Rows from block 3 of the text decoder of a small image captioner, named by matrix and row number. Rows with one number belong to one neuron. Each number is 50 + 12 x the weight over its row's rms, rounded and kept within 0 to 99. All counts start at 0.
After each neuron's rows are labels from the 100 texts, of 14976, where the neuron reaches its largest size: "fires on" is the input token at the peak. Only what is clearly more common there than usual is listed. The data: photos of plants and fungi (iNaturalist).
# gate: MLP gate (decoder.blocks.3.mlp.gate.weight, 512x192), inputs 0-191
# fc1: MLP up (decoder.blocks.3.mlp.fc1.weight, 512x192), inputs 0-191
# fc2: MLP down (decoder.blocks.3.mlp.fc2.weight, 192x512, transposed), outputs 0-191

gate.428:42 35 74 57 53 38 61 70 36 53 59 56 37 54 42 48 50 30 56 67 61 41 34 38 40 52 33 43 35 53 37 69 61 64 65 36 53 51 72 45 32 51 53 52 33 62 38 58 38 39 28 30 49 60 58 37 63 40 45 51 64 55 65 54 47 43 47 42 48 47 41 42 65 21 48 49 44 44 48 39 44 77 36 39 54 55 43 44 67 49 78 41 60 51 47 65 25 51 69 34 68 41 42 38 60 50 40 50 32 66 38 78 29 72 44 44 45 57 46 45 70 48 71 64 45 57 50 53 65 26 45 48 49 65 58 45 53 41 53 43 50 59 30 59 57 44 56 55 46 48 70 57 61 32 57 36 60 54 41 23 46 50 64 49 48 49 58 43 66 47 52 32 24 75 63 44 61 54 50 72 45 70 34 57 43 65 52 48 59 42 56 62
fc1.428:52 48 60 50 67 36 52 51 55 44 38 62 39 54 59 55 48 78 40 43 59 61 39 49 18 70 56 27 50 47 47 26 49 56 32 42 55 57 64 64 21 62 53 72 79 57 64 41 37 37 45 39 54 43 33 43 51 54 38 51 42 54 29 66 49 52 57 46 36 47 62 53 31 48 38 57 47 44 58 75 41 29 56 45 38 41 42 41 58 29 58 53 49 39 50 42 73 71 73 64 66 30 51 36 47 48 40 48 66 34 49 58 38 41 43 60 44 57 57 46 51 42 61 39 28 23 41 61 51 56 40 35 49 39 62 68 50 30 64 40 61 46 60 55 52 36 49 47 67 53 68 60 64 47 57 53 42 54 52 55 47 66 38 47 56 41 57 29 32 47 55 35 56 70 60 53 50 49 66 60 40 71 48 51 45 75 41 71 77 61 43 46
fc2.428:59 44 60 50 51 32 38 43 53 57 50 69 30 50 61 40 51 56 44 48 47 44 44 34 40 98 45 26 64 44 47 53 47 75 61 57 48 60 65 53 49 39 50 68 53 59 70 36 51 44 43 53 44 52 39 48 39 49 46 47 40 57 43 42 28 56 69 55 54 60 71 66 49 50 63 31 50 38 42 69 38 39 60 55 38 52 53 45 62 36 55 42 43 62 41 31 71 55 36 51 44 38 48 58 57 47 66 41 40 49 71 51 56 35 40 57 41 46 55 55 37 46 68 38 38 27 66 44 51 56 54 63 59 60 58 68 75 57 48 33 47 58 73 54 49 40 56 46 59 50 26 55 39 45 23 27 38 36 56 41 42 65 46 45 64 59 49 52 24 61 40 47 45 50 79 48 50 64 68 38 47 68 44 41 42 57 34 76 33 28 39 67
fires on: "order"; "family"

gate.165:34 37 48 37 19 39 47 41 44 48 31 41 75 28 54 54 55 64 35 33 51 57 37 32 60 60 57 30 35 47 73 52 40 60 74 36 52 62 48 68 50 60 56 58 41 37 49 76 60 71 52 76 39 43 56 49 53 52 47 52 46 55 52 68 62 58 41 63 52 64 50 55 43 18 32 38 42 58 59 48 55 50 28 67 63 53 48 48 48 50 58 62 35 53 53 44 63 54 39 76 31 36 52 29 38 43 55 57 48 45 70 68 58 49 56 49 26 71 40 48 29 77 41 31 64 67 41 49 36 53 53 43 57 42 66 49 51 48 67 41 62 46 35 61 42 22 49 57 43 61 62 51 49 47 52 42 59 46 39 57 59 39 44 51 37 62 63 29 62 54 56 75 67 56 46 44 54 30 54 36 38 49 66 41 60 55 43 52 47 41 43 47
fc1.165:42 35 55 44 63 43 51 51 23 73 43 43 55 53 53 72 45 70 53 46 48 42 39 53 59 48 63 62 33 64 34 64 66 54 25 69 57 55 29 67 59 59 56 69 50 68 58 74 57 62 55 51 67 54 38 69 50 42 55 44 35 16 77 52 82 35 39 54 49 26 44 23 44 57 42 65 69 54 58 46 49 29 54 50 57 24 55 58 37 65 46 38 51 68 53 42 58 37 48 61 43 39 55 55 56 53 61 52 48 64 50 36 75 65 47 32 57 26 48 46 50 52 61 46 41 64 51 39 48 43 55 46 37 52 43 42 45 34 48 30 40 55 60 41 55 51 56 53 46 21 48 62 65 60 58 43 66 26 47 40 33 55 49 55 55 41 60 65 61 65 37 46 46 48 51 32 54 25 56 51 46 45 40 45 40 57 52 50 57 60 34 36
fc2.165:34 28 56 54 34 43 41 60 43 63 67 36 43 43 73 57 43 56 57 30 41 41 37 50 46 71 49 40 54 34 56 66 68 48 49 58 56 43 26 65 53 40 60 51 42 74 42 78 60 56 74 55 43 63 37 50 60 45 44 58 37 60 53 48 61 70 72 27 66 37 57 36 45 50 65 75 65 43 62 36 42 67 65 57 26 47 51 74 53 36 42 53 31 64 58 36 55 52 55 41 41 39 60 30 66 50 63 59 53 55 42 54 50 66 45 43 55 63 44 50 50 58 57 44 46 63 46 46 58 37 36 43 34 43 55 26 34 30 46 47 42 30 51 60 42 43 64 48 32 55 56 48 58 69 43 36 56 49 56 72 54 44 43 50 40 76 42 49 50 27 57 48 39 60 48 56 86 33 48 50 50 46 44 41 69 44 31 47 50 37 29 42
fires on: "douglas"; "balsam"; "rubus"

gate.281:37 72 41 49 61 46 43 60 55 49 35 70 35 78 44 54 29 44 44 38 51 51 61 75 40 41 55 67 37 50 68 83 51 63 47 52 62 57 79 59 35 39 32 47 53 42 45 68 54 52 44 17 72 32 52 44 35 53 73 34 40 52 59 37 45 53 53 46 47 60 69 59 44 72 47 46 43 42 50 50 26 41 66 38 50 43 28 20 32 52 52 37 58 67 46 46 60 50 44 56 53 47 43 57 52 42 50 56 51 31 51 62 60 49 59 40 73 54 45 56 69 33 57 55 57 56 36 42 46 42 62 58 37 49 36 60 54 50 53 38 55 43 47 44 26 50 49 52 48 71 55 45 28 67 33 54 56 51 58 33 61 57 42 51 51 63 40 37 64 32 39 57 46 42 64 63 42 41 51 37 31 30 71 62 76 49 52 53 57 57 60 64
fc1.281:58 57 44 17 32 47 57 36 32 47 67 46 62 51 51 37 58 39 49 57 31 45 57 49 64 56 50 49 31 39 47 62 54 56 44 72 27 55 52 48 40 46 30 48 53 62 48 37 80 44 60 60 56 49 59 45 43 61 54 53 48 38 24 54 47 57 48 69 37 27 57 39 55 52 60 61 56 75 66 49 61 45 51 41 53 42 45 52 62 55 44 60 46 41 29 44 59 54 45 58 70 42 46 36 55 46 33 51 44 52 64 50 64 33 60 65 47 69 39 26 47 50 39 76 45 52 61 53 54 53 54 57 66 57 38 56 45 55 33 44 54 80 65 45 60 29 58 56 33 33 39 52 54 56 46 47 22 43 50 50 37 69 47 57 79 45 29 23 68 40 59 40 60 62 21 50 44 46 69 39 57 49 49 49 32 73 45 57 64 59 72 41
fc2.281:37 45 54 44 23 45 36 56 38 44 61 43 50 44 54 41 54 46 49 43 27 45 60 65 52 51 56 52 61 43 44 59 66 69 42 51 39 52 25 45 53 49 36 72 48 67 55 49 48 55 56 56 46 44 50 48 55 51 70 51 50 38 47 48 36 62 62 59 54 57 31 50 30 28 49 68 35 48 51 53 27 33 58 30 47 59 37 48 74 38 50 60 45 55 11 34 44 66 56 63 65 43 59 44 65 62 83 60 48 37 56 43 55 18 39 40 37 43 58 39 56 52 56 47 43 77 82 34 50 54 43 60 65 57 47 54 30 43 45 43 61 48 42 43 59 31 54 40 60 47 50 52 59 43 35 33 49 59 45 71 28 64 59 45 52 36 60 61 53 36 38 63 51 81 84 55 44 65 71 52 46 48 63 68 49 46 46 41 52 52 41 57
fires on: "order"

gate.331:35 42 37 78 44 59 53 43 46 49 46 50 65 56 56 32 51 37 54 60 60 49 67 39 44 56 47 50 42 40 33 40 56 59 54 69 43 54 37 34 45 34 54 75 33 37 40 37 27 52 45 32 62 61 46 43 60 54 55 56 56 46 73 61 65 52 29 37 65 34 38 57 47 39 56 59 60 45 58 34 62 42 63 31 46 44 66 69 69 66 51 53 58 47 62 31 36 40 61 45 37 64 53 46 51 31 51 57 59 81 56 33 64 51 69 46 52 46 73 56 50 61 79 44 50 63 63 49 38 35 52 66 59 52 60 27 40 30 56 37 28 54 67 52 44 49 52 31 27 57 55 53 33 52 53 32 41 50 35 32 33 72 60 50 64 52 60 42 61 47 54 45 46 48 57 45 39 65 63 68 34 60 49 27 58 59 49 51 45 61 22 51
fc1.331:55 49 58 40 55 45 58 51 59 53 47 36 36 46 53 50 41 29 64 50 51 43 60 61 34 56 48 33 47 35 50 53 43 56 62 58 59 58 32 39 42 66 20 56 54 58 38 55 42 54 39 53 63 76 32 58 50 53 53 28 38 65 36 30 33 59 37 42 60 39 38 32 63 60 50 42 55 42 54 75 48 64 45 60 81 60 63 52 33 54 62 58 47 50 42 62 65 42 44 45 48 65 31 33 26 72 58 75 68 43 44 46 56 46 38 59 49 67 48 60 52 26 71 46 31 41 36 50 42 49 54 58 69 37 53 56 18 62 60 64 38 50 42 50 41 52 42 42 39 57 70 48 75 63 48 32 41 38 45 77 54 53 39 69 43 41 42 79 79 53 49 49 53 61 63 66 58 36 42 42 45 41 62 45 43 47 62 53 37 56 41 45
fc2.331:60 78 49 47 58 55 52 41 48 45 55 56 32 33 71 63 60 40 54 45 42 44 55 56 32 24 59 58 51 50 44 36 61 57 47 58 69 40 33 40 35 49 66 44 54 41 40 67 69 51 45 48 50 59 43 46 41 73 50 44 50 61 26 32 30 61 53 55 49 43 59 46 33 58 52 51 64 31 70 42 53 67 31 64 77 58 53 63 38 46 59 52 51 66 58 57 50 65 36 31 71 45 47 54 41 62 62 49 62 37 31 40 42 38 47 45 56 42 50 50 61 47 55 52 50 44 45 52 57 82 55 47 50 07 58 58 44 63 55 50 48 47 41 42 36 44 44 58 48 56 29 78 59 26 55 47 56 45 27 65 68 43 32 64 49 42 40 54 45 36 67 67 44 56 54 56 62 43 52 48 41 31 48 50 23 58 52 63 41 29 75 38
fires on: "order"; "("; "-"

gate.486:45 79 59 74 41 52 41 67 36 71 60 48 58 52 54 45 57 60 56 42 56 61 33 72 49 60 30 44 42 28 53 50 39 61 56 50 52 86 45 28 32 31 43 50 52 48 60 52 45 57 52 43 50 41 59 64 36 51 38 33 60 47 55 42 71 46 47 45 45 51 49 47 54 45 45 65 41 44 59 42 44 55 57 37 41 46 42 48 62 32 39 60 47 36 49 79 33 55 50 22 34 61 46 53 55 51 64 45 61 53 35 45 63 55 52 56 53 51 64 35 55 43 54 49 33 43 40 32 36 34 25 56 41 57 44 80 26 42 56 51 65 45 60 59 46 38 46 50 60 39 48 39 69 48 70 42 43 53 41 67 37 71 71 59 28 67 58 38 55 65 47 26 62 66 63 67 54 39 60 49 44 53 32 62 63 39 33 43 65 65 31 64
fc1.486:33 68 62 54 55 65 47 49 38 71 66 43 65 47 53 56 36 64 47 45 44 41 39 70 42 56 47 56 42 35 71 49 59 37 48 49 50 58 46 52 45 55 46 47 45 68 58 46 57 56 61 61 44 52 48 57 43 57 56 43 61 33 58 29 49 56 46 34 44 63 59 62 51 43 58 46 37 39 58 56 46 49 39 55 25 56 72 40 49 53 33 67 63 40 44 64 16 77 43 36 45 54 38 52 31 52 84 49 45 47 48 55 42 54 67 57 63 38 42 48 55 54 49 25 58 58 40 62 36 35 30 52 40 60 49 49 13 51 61 64 54 47 51 28 42 45 28 69 53 26 44 22 56 40 63 35 47 47 52 46 54 59 44 55 62 47 63 52 39 78 38 39 44 57 67 81 50 30 61 46 53 33 43 44 62 72 56 33 67 63 42 59
fc2.486:38 66 53 54 58 65 38 52 55 64 63 56 52 34 56 38 37 47 45 43 56 64 56 60 66 52 33 52 42 34 58 53 53 35 54 31 42 54 74 48 50 59 35 69 50 56 53 49 42 61 40 41 56 42 60 47 70 73 61 67 50 37 42 42 28 57 32 48 50 66 31 54 45 53 53 34 39 58 42 37 67 42 59 37 56 57 63 45 36 43 40 62 57 43 69 58 63 64 39 36 42 29 42 29 58 59 50 52 60 46 44 45 66 25 22 52 52 46 44 64 50 22 36 48 43 30 66 63 35 42 71 43 38 66 59 43 40 36 55 57 89 64 35 60 49 35 34 63 41 34 71 44 67 23 55 47 56 31 57 52 39 50 60 56 48 59 49 50 50 72 57 39 45 43 53 66 41 46 34 46 48 56 66 38 59 74 45 38 54 49 65 63
fires on: "holostea"; "chloris"; "discolor"

gate.383:57 48 53 63 66 45 26 67 68 64 29 48 55 57 80 66 66 60 56 39 50 33 35 45 50 43 43 51 35 28 43 40 42 40 53 39 41 54 53 49 37 45 07 54 38 61 38 50 55 50 63 44 50 64 48 53 52 46 43 48 43 27 68 51 49 74 54 68 47 45 38 28 44 63 27 69 48 38 58 32 47 38 48 47 41 48 55 58 48 60 67 48 49 61 49 63 80 62 55 67 41 79 46 39 52 45 50 36 71 43 59 40 64 59 45 33 43 46 48 75 53 53 50 49 51 46 56 38 48 63 47 40 37 62 29 69 49 43 59 53 50 59 69 53 57 30 56 52 52 57 45 49 33 30 49 36 45 62 39 30 51 40 77 40 55 45 62 53 52 60 39 49 26 70 57 37 62 68 54 38 51 50 51 51 41 40 32 61 67 65 35 48
fc1.383:25 41 44 39 61 52 66 49 59 54 68 52 28 43 56 54 47 54 48 62 79 42 51 33 47 77 42 51 62 55 66 44 49 45 62 49 42 71 39 49 62 67 51 56 61 60 63 66 46 49 56 62 38 38 49 32 44 39 48 33 42 53 33 67 51 39 70 52 68 55 68 43 39 48 71 46 36 55 36 47 63 42 63 60 35 49 47 25 36 61 46 46 37 21 53 55 55 34 55 75 53 37 44 47 68 54 58 43 38 42 26 66 59 26 50 58 58 29 58 54 34 63 34 37 53 70 35 60 41 55 48 33 15 59 56 46 76 54 66 63 52 62 49 63 53 51 45 49 29 51 60 62 57 64 61 41 46 28 47 44 39 44 52 48 62 40 66 45 56 42 47 36 52 44 58 50 49 35 44 69 57 29 50 52 51 50 69 27 59 43 58 38
fc2.383:26 60 26 63 43 53 60 36 38 30 52 49 58 61 57 52 51 44 69 42 67 27 50 36 33 54 55 37 30 41 44 37 65 53 49 55 32 50 70 43 54 64 44 52 72 58 32 47 33 43 51 49 48 43 60 57 72 33 45 44 53 50 37 67 49 57 50 44 37 66 49 48 32 48 46 46 30 32 36 45 62 51 41 66 42 44 73 54 48 70 67 67 59 26 42 49 54 38 41 50 53 44 54 51 56 56 44 46 59 59 41 59 46 48 74 27 63 56 48 65 51 64 57 35 63 38 76 64 34 44 53 37 38 49 78 45 51 42 38 32 66 74 51 67 49 68 55 55 61 58 36 54 36 61 63 69 60 48 56 47 38 56 39 41 26 53 41 29 50 70 36 61 34 33 47 63 33 67 63 52 50 36 42 55 52 57 43 38 40 56 71 63
fires on: "family"; "procumbent"

gate.480:52 61 36 59 68 49 32 25 45 60 70 51 56 56 29 53 50 48 51 44 45 56 40 47 67 33 58 59 42 61 38 43 55 61 51 61 78 54 43 30 67 63 56 57 46 33 61 56 48 52 48 58 56 36 44 47 49 40 34 50 44 33 63 38 54 43 56 43 38 34 75 47 73 50 43 53 52 37 46 63 45 59 83 50 53 52 38 69 68 59 50 55 55 50 33 52 29 69 64 43 38 70 51 22 27 44 52 51 46 20 32 54 51 55 65 54 53 55 56 38 39 65 36 49 34 45 51 65 56 53 79 64 55 42 52 42 42 46 42 62 35 55 51 53 68 44 84 48 53 32 40 45 50 50 57 63 55 55 47 33 59 54 55 54 35 69 47 45 60 74 64 36 45 61 26 53 28 52 61 36 56 50 40 34 41 48 50 65 42 61 29 26
fc1.480:69 43 47 49 45 77 43 63 59 54 38 40 45 68 57 35 41 40 62 51 16 57 56 72 43 64 50 63 30 47 61 42 57 20 70 36 83 64 48 48 41 42 45 64 68 57 70 25 52 68 58 33 45 58 50 59 37 38 44 32 65 66 48 56 57 38 36 57 64 39 71 42 44 47 42 47 54 54 55 54 76 40 54 43 50 45 48 27 44 37 39 50 29 46 36 44 60 49 80 66 62 29 61 48 60 45 49 40 34 54 46 44 29 59 52 40 54 52 38 70 66 46 54 58 52 58 41 46 33 47 50 33 56 43 61 48 55 46 62 45 55 53 41 71 40 49 38 48 35 38 46 32 54 39 45 72 45 68 52 52 60 49 44 75 50 46 49 32 44 40 61 40 38 62 42 60 50 49 73 53 71 53 28 70 41 51 40 45 55 50 46 43
fc2.480:72 54 69 55 57 68 35 49 36 88 53 44 30 48 59 41 32 30 45 55 44 46 41 51 57 56 44 66 46 63 42 37 38 17 64 43 79 40 49 57 51 36 47 34 58 42 40 56 45 89 52 32 35 54 65 54 55 67 61 41 34 57 57 57 28 66 76 40 62 64 57 61 53 39 53 50 58 50 45 40 55 32 62 58 43 55 47 25 48 41 57 60 33 54 34 42 51 68 73 79 39 43 49 45 55 41 54 43 52 54 61 45 65 52 54 50 57 49 58 53 35 47 47 47 63 50 45 56 52 39 65 19 52 53 53 67 69 55 55 46 60 29 37 49 28 71 51 50 41 49 47 42 46 47 53 51 36 52 52 54 45 42 45 68 29 37 51 42 59 68 36 43 41 53 68 56 41 48 61 52 60 32 28 75 47 50 48 46 51 51 48 42
fires on: "order"; "("

gate.9:41 46 66 27 57 49 47 44 67 40 35 45 57 20 48 47 54 32 51 56 23 50 46 63 56 53 51 43 14 50 53 64 55 54 54 63 66 55 68 58 40 54 32 44 33 28 46 29 50 53 50 48 58 48 58 24 48 55 44 44 63 51 52 49 31 46 48 53 48 40 47 37 71 53 37 61 45 46 34 56 29 43 74 48 45 44 43 52 52 46 66 36 45 65 26 55 65 42 62 52 61 64 42 69 55 56 55 44 43 42 64 45 56 38 52 52 69 49 65 38 46 69 53 30 51 33 55 44 35 56 63 62 54 34 72 69 54 58 44 53 50 54 44 56 37 58 75 71 38 69 37 59 54 48 41 49 65 69 42 53 37 55 37 33 35 73 40 43 41 48 42 38 62 44 41 57 52 55 40 71 78 40 69 50 33 37 60 44 80 57 41 68
fc1.9:52 55 28 52 34 34 38 36 53 48 56 65 48 44 36 69 50 52 43 31 56 34 48 62 50 60 40 42 60 39 73 68 38 64 47 72 65 34 26 45 35 54 50 49 37 60 66 64 54 51 45 53 50 43 46 32 64 62 48 37 46 41 47 76 57 55 52 38 49 38 44 24 73 54 53 65 30 69 51 51 53 36 63 64 45 50 39 49 51 53 62 68 51 51 70 46 38 36 47 50 58 37 56 46 44 43 46 58 44 59 42 18 74 58 41 53 48 53 47 28 60 42 69 65 30 61 59 42 40 73 65 43 59 75 36 59 63 39 69 55 47 50 19 41 54 58 47 52 31 46 20 39 57 57 60 63 58 61 49 38 55 52 43 60 27 64 63 54 25 68 38 43 36 37 60 51 59 58 55 46 59 46 57 54 55 62 65 45 48 57 32 44
fc2.9:37 56 56 38 42 41 72 52 50 41 41 61 72 45 36 64 54 39 36 43 47 58 56 62 66 72 50 50 63 59 61 50 35 69 65 48 44 57 35 54 47 64 57 70 65 41 60 52 53 54 52 60 79 44 84 58 51 63 47 47 52 38 42 69 36 40 71 60 61 69 56 35 63 50 56 56 46 47 51 51 46 41 64 33 38 52 48 41 45 51 59 44 38 52 55 47 50 55 27 46 54 67 26 54 75 68 42 66 43 73 30 39 34 40 56 50 24 34 44 42 31 54 47 61 51 34 51 52 52 61 75 36 47 71 46 44 44 53 45 45 43 49 32 35 33 60 48 44 50 41 48 56 51 71 55 51 56 29 50 51 51 57 54 42 37 61 46 48 38 51 43 26 31 26 37 56 27 50 32 33 72 47 54 71 51 57 27 35 43 74 61 51
fires on: "stachys"; "caltha"; "family"

gate.96:63 59 65 43 44 69 76 37 57 60 52 42 40 45 58 49 58 47 54 22 51 43 42 47 57 59 40 38 60 56 35 59 35 30 43 69 52 37 53 18 53 50 56 52 46 51 52 48 49 53 27 49 38 48 41 57 51 62 77 18 39 40 41 38 42 43 55 65 53 44 52 43 55 65 42 44 52 52 64 60 65 46 73 61 23 45 40 42 64 53 62 54 55 37 33 49 55 52 28 22 51 51 59 56 70 40 43 30 41 46 57 35 59 63 45 61 65 45 30 61 56 42 41 40 69 51 63 41 63 71 39 39 31 46 35 53 43 64 71 46 56 30 33 57 70 48 61 66 53 60 57 48 43 40 40 56 43 47 59 51 43 45 65 52 66 54 55 66 75 65 52 67 54 57 44 47 46 48 37 27 75 50 53 44 34 73 58 63 47 48 31 31
fc1.96:42 43 49 32 27 63 27 42 38 55 48 35 61 42 35 26 38 58 46 43 33 49 59 32 42 58 49 53 47 52 56 36 55 43 42 55 74 47 64 57 58 51 47 56 31 39 52 47 56 48 51 35 67 44 56 53 49 52 30 44 53 57 59 62 28 66 44 49 29 36 49 43 44 71 68 48 52 56 41 65 35 41 35 63 39 57 35 63 49 57 69 50 49 51 51 60 34 61 38 56 65 68 54 44 55 60 39 27 38 50 63 49 48 44 51 69 49 65 34 64 52 60 56 38 47 48 54 27 32 52 53 43 58 52 43 46 31 48 57 67 61 58 78 60 22 41 43 58 47 35 40 42 72 64 72 41 52 53 42 35 60 54 41 53 45 65 66 81 38 59 65 54 53 33 66 86 41 55 69 60 72 40 40 58 48 52 33 63 45 47 60 71
fc2.96:41 45 61 34 13 66 80 38 35 53 47 58 57 64 37 59 61 42 55 39 30 53 67 37 58 52 44 32 42 47 46 36 63 69 38 52 46 62 49 53 36 46 36 45 50 46 66 25 47 64 62 56 69 40 45 51 45 50 57 59 41 38 49 42 60 55 76 53 58 51 68 49 45 54 44 48 56 64 51 47 64 43 70 47 30 51 27 75 40 51 60 66 61 56 64 53 51 55 70 16 48 64 44 46 72 60 52 49 56 60 57 42 62 30 47 74 47 16 32 49 41 33 33 38 48 36 50 53 45 50 56 42 49 42 55 42 67 58 73 50 46 41 43 70 50 48 69 48 32 42 53 42 50 52 48 52 54 44 31 68 45 59 50 60 62 58 32 54 29 53 66 73 55 44 55 38 45 56 38 66 62 49 48 23 46 46 47 64 54 34 59 48
fires on: "order"; "("; "-"

gate.272:56 58 36 48 41 49 52 45 44 58 56 46 48 18 38 40 61 47 41 56 75 37 66 53 57 48 62 53 62 54 49 43 58 55 54 62 43 42 30 46 36 47 74 61 34 33 62 59 44 47 45 53 65 51 54 55 44 83 40 39 81 47 83 46 43 22 41 36 46 50 34 46 37 70 50 37 68 54 47 71 37 54 49 40 44 35 51 62 46 70 44 50 40 46 57 51 21 53 41 50 53 53 42 72 53 70 55 38 44 45 62 43 31 42 44 68 61 40 51 56 45 48 57 43 69 33 28 55 52 61 46 50 42 45 39 47 54 35 50 30 49 57 56 55 25 56 73 69 46 42 50 36 45 51 31 30 58 53 51 54 65 44 65 54 52 46 68 35 46 61 47 42 35 59 57 71 31 55 71 56 68 86 45 50 55 39 39 49 53 47 48 70
fc1.272:67 37 53 47 55 46 46 54 45 48 28 59 68 62 55 51 47 34 51 65 47 60 40 55 57 55 41 48 62 63 47 53 45 61 48 57 44 46 56 37 57 49 45 56 64 48 55 51 47 33 45 55 43 35 45 34 42 62 56 49 29 46 48 26 47 47 71 71 41 38 39 46 56 35 43 49 37 45 62 51 53 60 67 36 34 56 76 46 52 36 78 74 72 27 38 65 30 63 34 37 49 72 38 56 54 56 43 57 50 43 61 46 58 38 43 44 79 58 68 40 44 44 53 49 22 68 78 64 30 28 46 42 67 49 47 55 37 63 59 65 61 66 44 65 37 35 39 32 51 55 44 41 40 40 53 51 63 44 62 33 28 38 45 64 48 57 60 63 39 64 49 39 46 34 52 51 70 78 35 42 69 51 41 24 42 48 65 52 40 69 42 51
fc2.272:62 41 57 58 53 31 69 56 64 52 42 53 63 74 49 50 46 43 53 59 54 33 44 54 43 30 38 46 54 52 35 45 46 54 53 60 78 54 50 43 66 65 46 41 50 62 55 44 34 44 29 66 47 32 54 28 55 36 58 50 40 54 63 56 66 50 72 58 45 72 39 49 46 48 28 58 45 66 47 46 43 60 31 40 40 71 55 51 59 49 66 63 67 47 34 58 49 63 23 48 41 52 38 39 27 44 29 29 52 59 51 30 72 36 47 68 74 63 57 66 49 54 70 56 38 34 59 90 48 40 34 52 51 53 72 43 41 38 61 37 47 50 35 52 45 36 37 47 55 49 50 48 51 27 60 39 47 50 63 40 55 56 43 43 26 55 48 62 63 35 36 72 46 37 57 43 65 49 48 52 43 49 45 36 46 48 63 52 76 46 44 76
fires on: "stachys"; "maianthemum"; "("; "yucca"

gate.471:49 72 31 43 56 34 72 41 33 50 49 45 42 51 42 60 36 66 26 52 42 58 57 75 47 35 63 52 54 57 35 54 38 52 43 54 48 33 50 62 68 46 54 50 51 28 34 46 70 86 48 35 32 43 48 43 47 62 45 41 55 61 66 54 62 58 57 24 62 79 39 50 45 49 39 53 51 45 47 50 40 46 56 43 58 49 33 55 39 43 52 49 55 56 58 54 42 50 61 52 41 38 36 59 30 17 37 57 58 65 49 39 41 63 69 48 48 36 59 15 58 50 42 50 52 55 46 46 49 55 41 52 48 47 62 65 47 60 40 54 62 36 31 46 30 51 43 51 38 47 50 41 56 56 53 69 45 50 63 55 39 58 42 46 60 34 48 57 70 79 49 50 48 41 44 71 79 29 51 72 68 64 57 46 57 11 57 58 61 67 45 50
fc1.471:41 43 52 74 73 40 50 46 57 46 56 57 24 63 38 66 20 50 51 37 54 24 65 46 29 32 31 55 58 29 74 38 48 57 47 47 47 68 54 58 55 53 48 48 27 53 45 66 62 49 41 42 48 36 39 39 63 60 56 48 63 56 41 37 44 36 54 34 54 32 53 59 54 56 47 50 62 64 39 40 27 67 52 60 45 44 62 39 47 57 59 23 73 41 61 43 56 52 49 46 60 38 54 70 60 66 45 57 37 34 39 54 53 70 55 58 74 34 57 38 32 55 45 41 84 75 59 54 45 43 72 46 63 43 47 51 36 69 60 30 42 46 20 45 74 48 63 46 62 31 55 61 47 59 31 60 55 49 46 55 50 54 53 53 44 55 42 42 50 51 56 60 30 51 54 61 36 43 48 57 55 71 28 51 36 61 48 58 62 55 43 50
fc2.471:53 65 62 57 59 43 43 40 59 50 61 48 37 71 41 61 33 56 54 26 35 36 47 49 30 46 28 42 66 46 63 30 67 61 67 43 59 65 48 60 64 62 62 36 50 67 55 56 59 63 51 35 46 51 46 62 50 59 58 61 48 70 44 20 51 34 34 45 47 42 50 44 51 68 41 25 49 63 51 58 35 50 76 62 69 52 63 47 40 64 64 45 64 56 41 47 36 40 44 62 38 54 58 69 75 49 62 47 44 47 50 63 59 63 64 53 52 35 35 63 54 62 22 59 60 63 40 67 49 47 56 48 43 54 29 32 45 62 43 48 54 16 40 41 53 39 44 42 56 28 32 40 33 53 49 74 71 41 42 62 42 37 73 59 49 64 26 39 60 45 62 28 37 60 50 53 50 38 64 60 34 51 39 50 42 42 50 63 42 49 46 44
fires on: "family"; "epipactis"; "oxalis"

gate.95:56 50 41 45 58 38 36 65 29 36 46 35 59 51 63 46 57 68 48 55 54 56 67 48 56 71 42 47 46 70 54 37 42 76 50 44 74 62 65 46 56 61 35 42 54 45 54 59 34 49 72 64 51 62 57 59 65 42 58 53 49 37 51 36 58 27 23 71 65 46 68 61 52 61 25 54 63 62 48 50 64 44 40 85 42 44 51 32 41 49 53 41 55 51 49 49 63 44 45 54 65 35 37 67 58 45 61 39 26 33 45 66 18 65 59 19 52 61 66 24 39 62 49 53 43 47 60 42 52 43 41 58 64 57 37 45 68 76 34 52 37 54 53 63 58 53 51 56 34 47 60 40 47 49 46 28 32 38 45 60 43 53 50 51 43 66 40 66 70 42 46 48 45 25 62 51 53 43 55 36 42 25 47 43 50 58 59 60 45 35 48 47
fc1.95:47 63 55 66 41 79 75 65 29 49 61 41 55 50 47 45 51 51 59 55 57 51 36 56 28 47 52 68 53 28 50 31 50 56 72 38 47 49 47 45 58 28 71 43 30 55 56 44 60 36 55 57 44 49 54 44 71 43 60 46 37 26 44 60 65 79 34 57 33 46 46 62 51 43 64 35 57 61 47 58 71 37 69 61 56 39 40 37 62 44 44 39 41 47 39 23 45 71 49 53 57 42 34 26 38 38 45 67 41 59 47 53 56 37 59 66 58 42 61 47 41 66 61 24 56 50 40 50 57 50 61 50 50 46 54 45 51 52 45 70 55 70 62 69 35 40 48 62 33 58 26 61 64 48 49 76 57 63 67 61 53 48 42 50 39 43 61 49 52 58 55 53 67 40 28 33 40 24 42 28 60 38 65 40 51 37 42 62 48 64 49 35
fc2.95:67 42 41 56 47 66 63 42 48 48 39 74 44 60 49 57 48 87 81 60 55 62 53 30 43 39 61 55 52 39 46 81 51 37 50 37 54 52 53 24 55 42 59 52 43 24 24 45 65 38 54 55 67 35 54 39 65 45 50 45 51 55 60 58 53 58 41 59 43 44 45 43 52 62 70 52 72 36 48 35 55 55 56 61 46 46 60 55 49 46 50 41 46 58 49 48 71 34 34 62 59 56 41 70 38 40 52 41 55 52 58 56 61 46 48 54 39 57 37 29 45 50 64 40 34 53 45 38 44 54 65 30 57 81 50 49 25 66 57 65 32 77 32 43 56 40 55 73 45 34 37 49 55 53 66 33 60 44 59 25 59 45 54 37 48 62 60 22 39 64 17 53 66 39 52 49 45 51 43 30 42 51 47 47 47 61 53 57 40 46 63 40
fires on: "family"; "("; "common"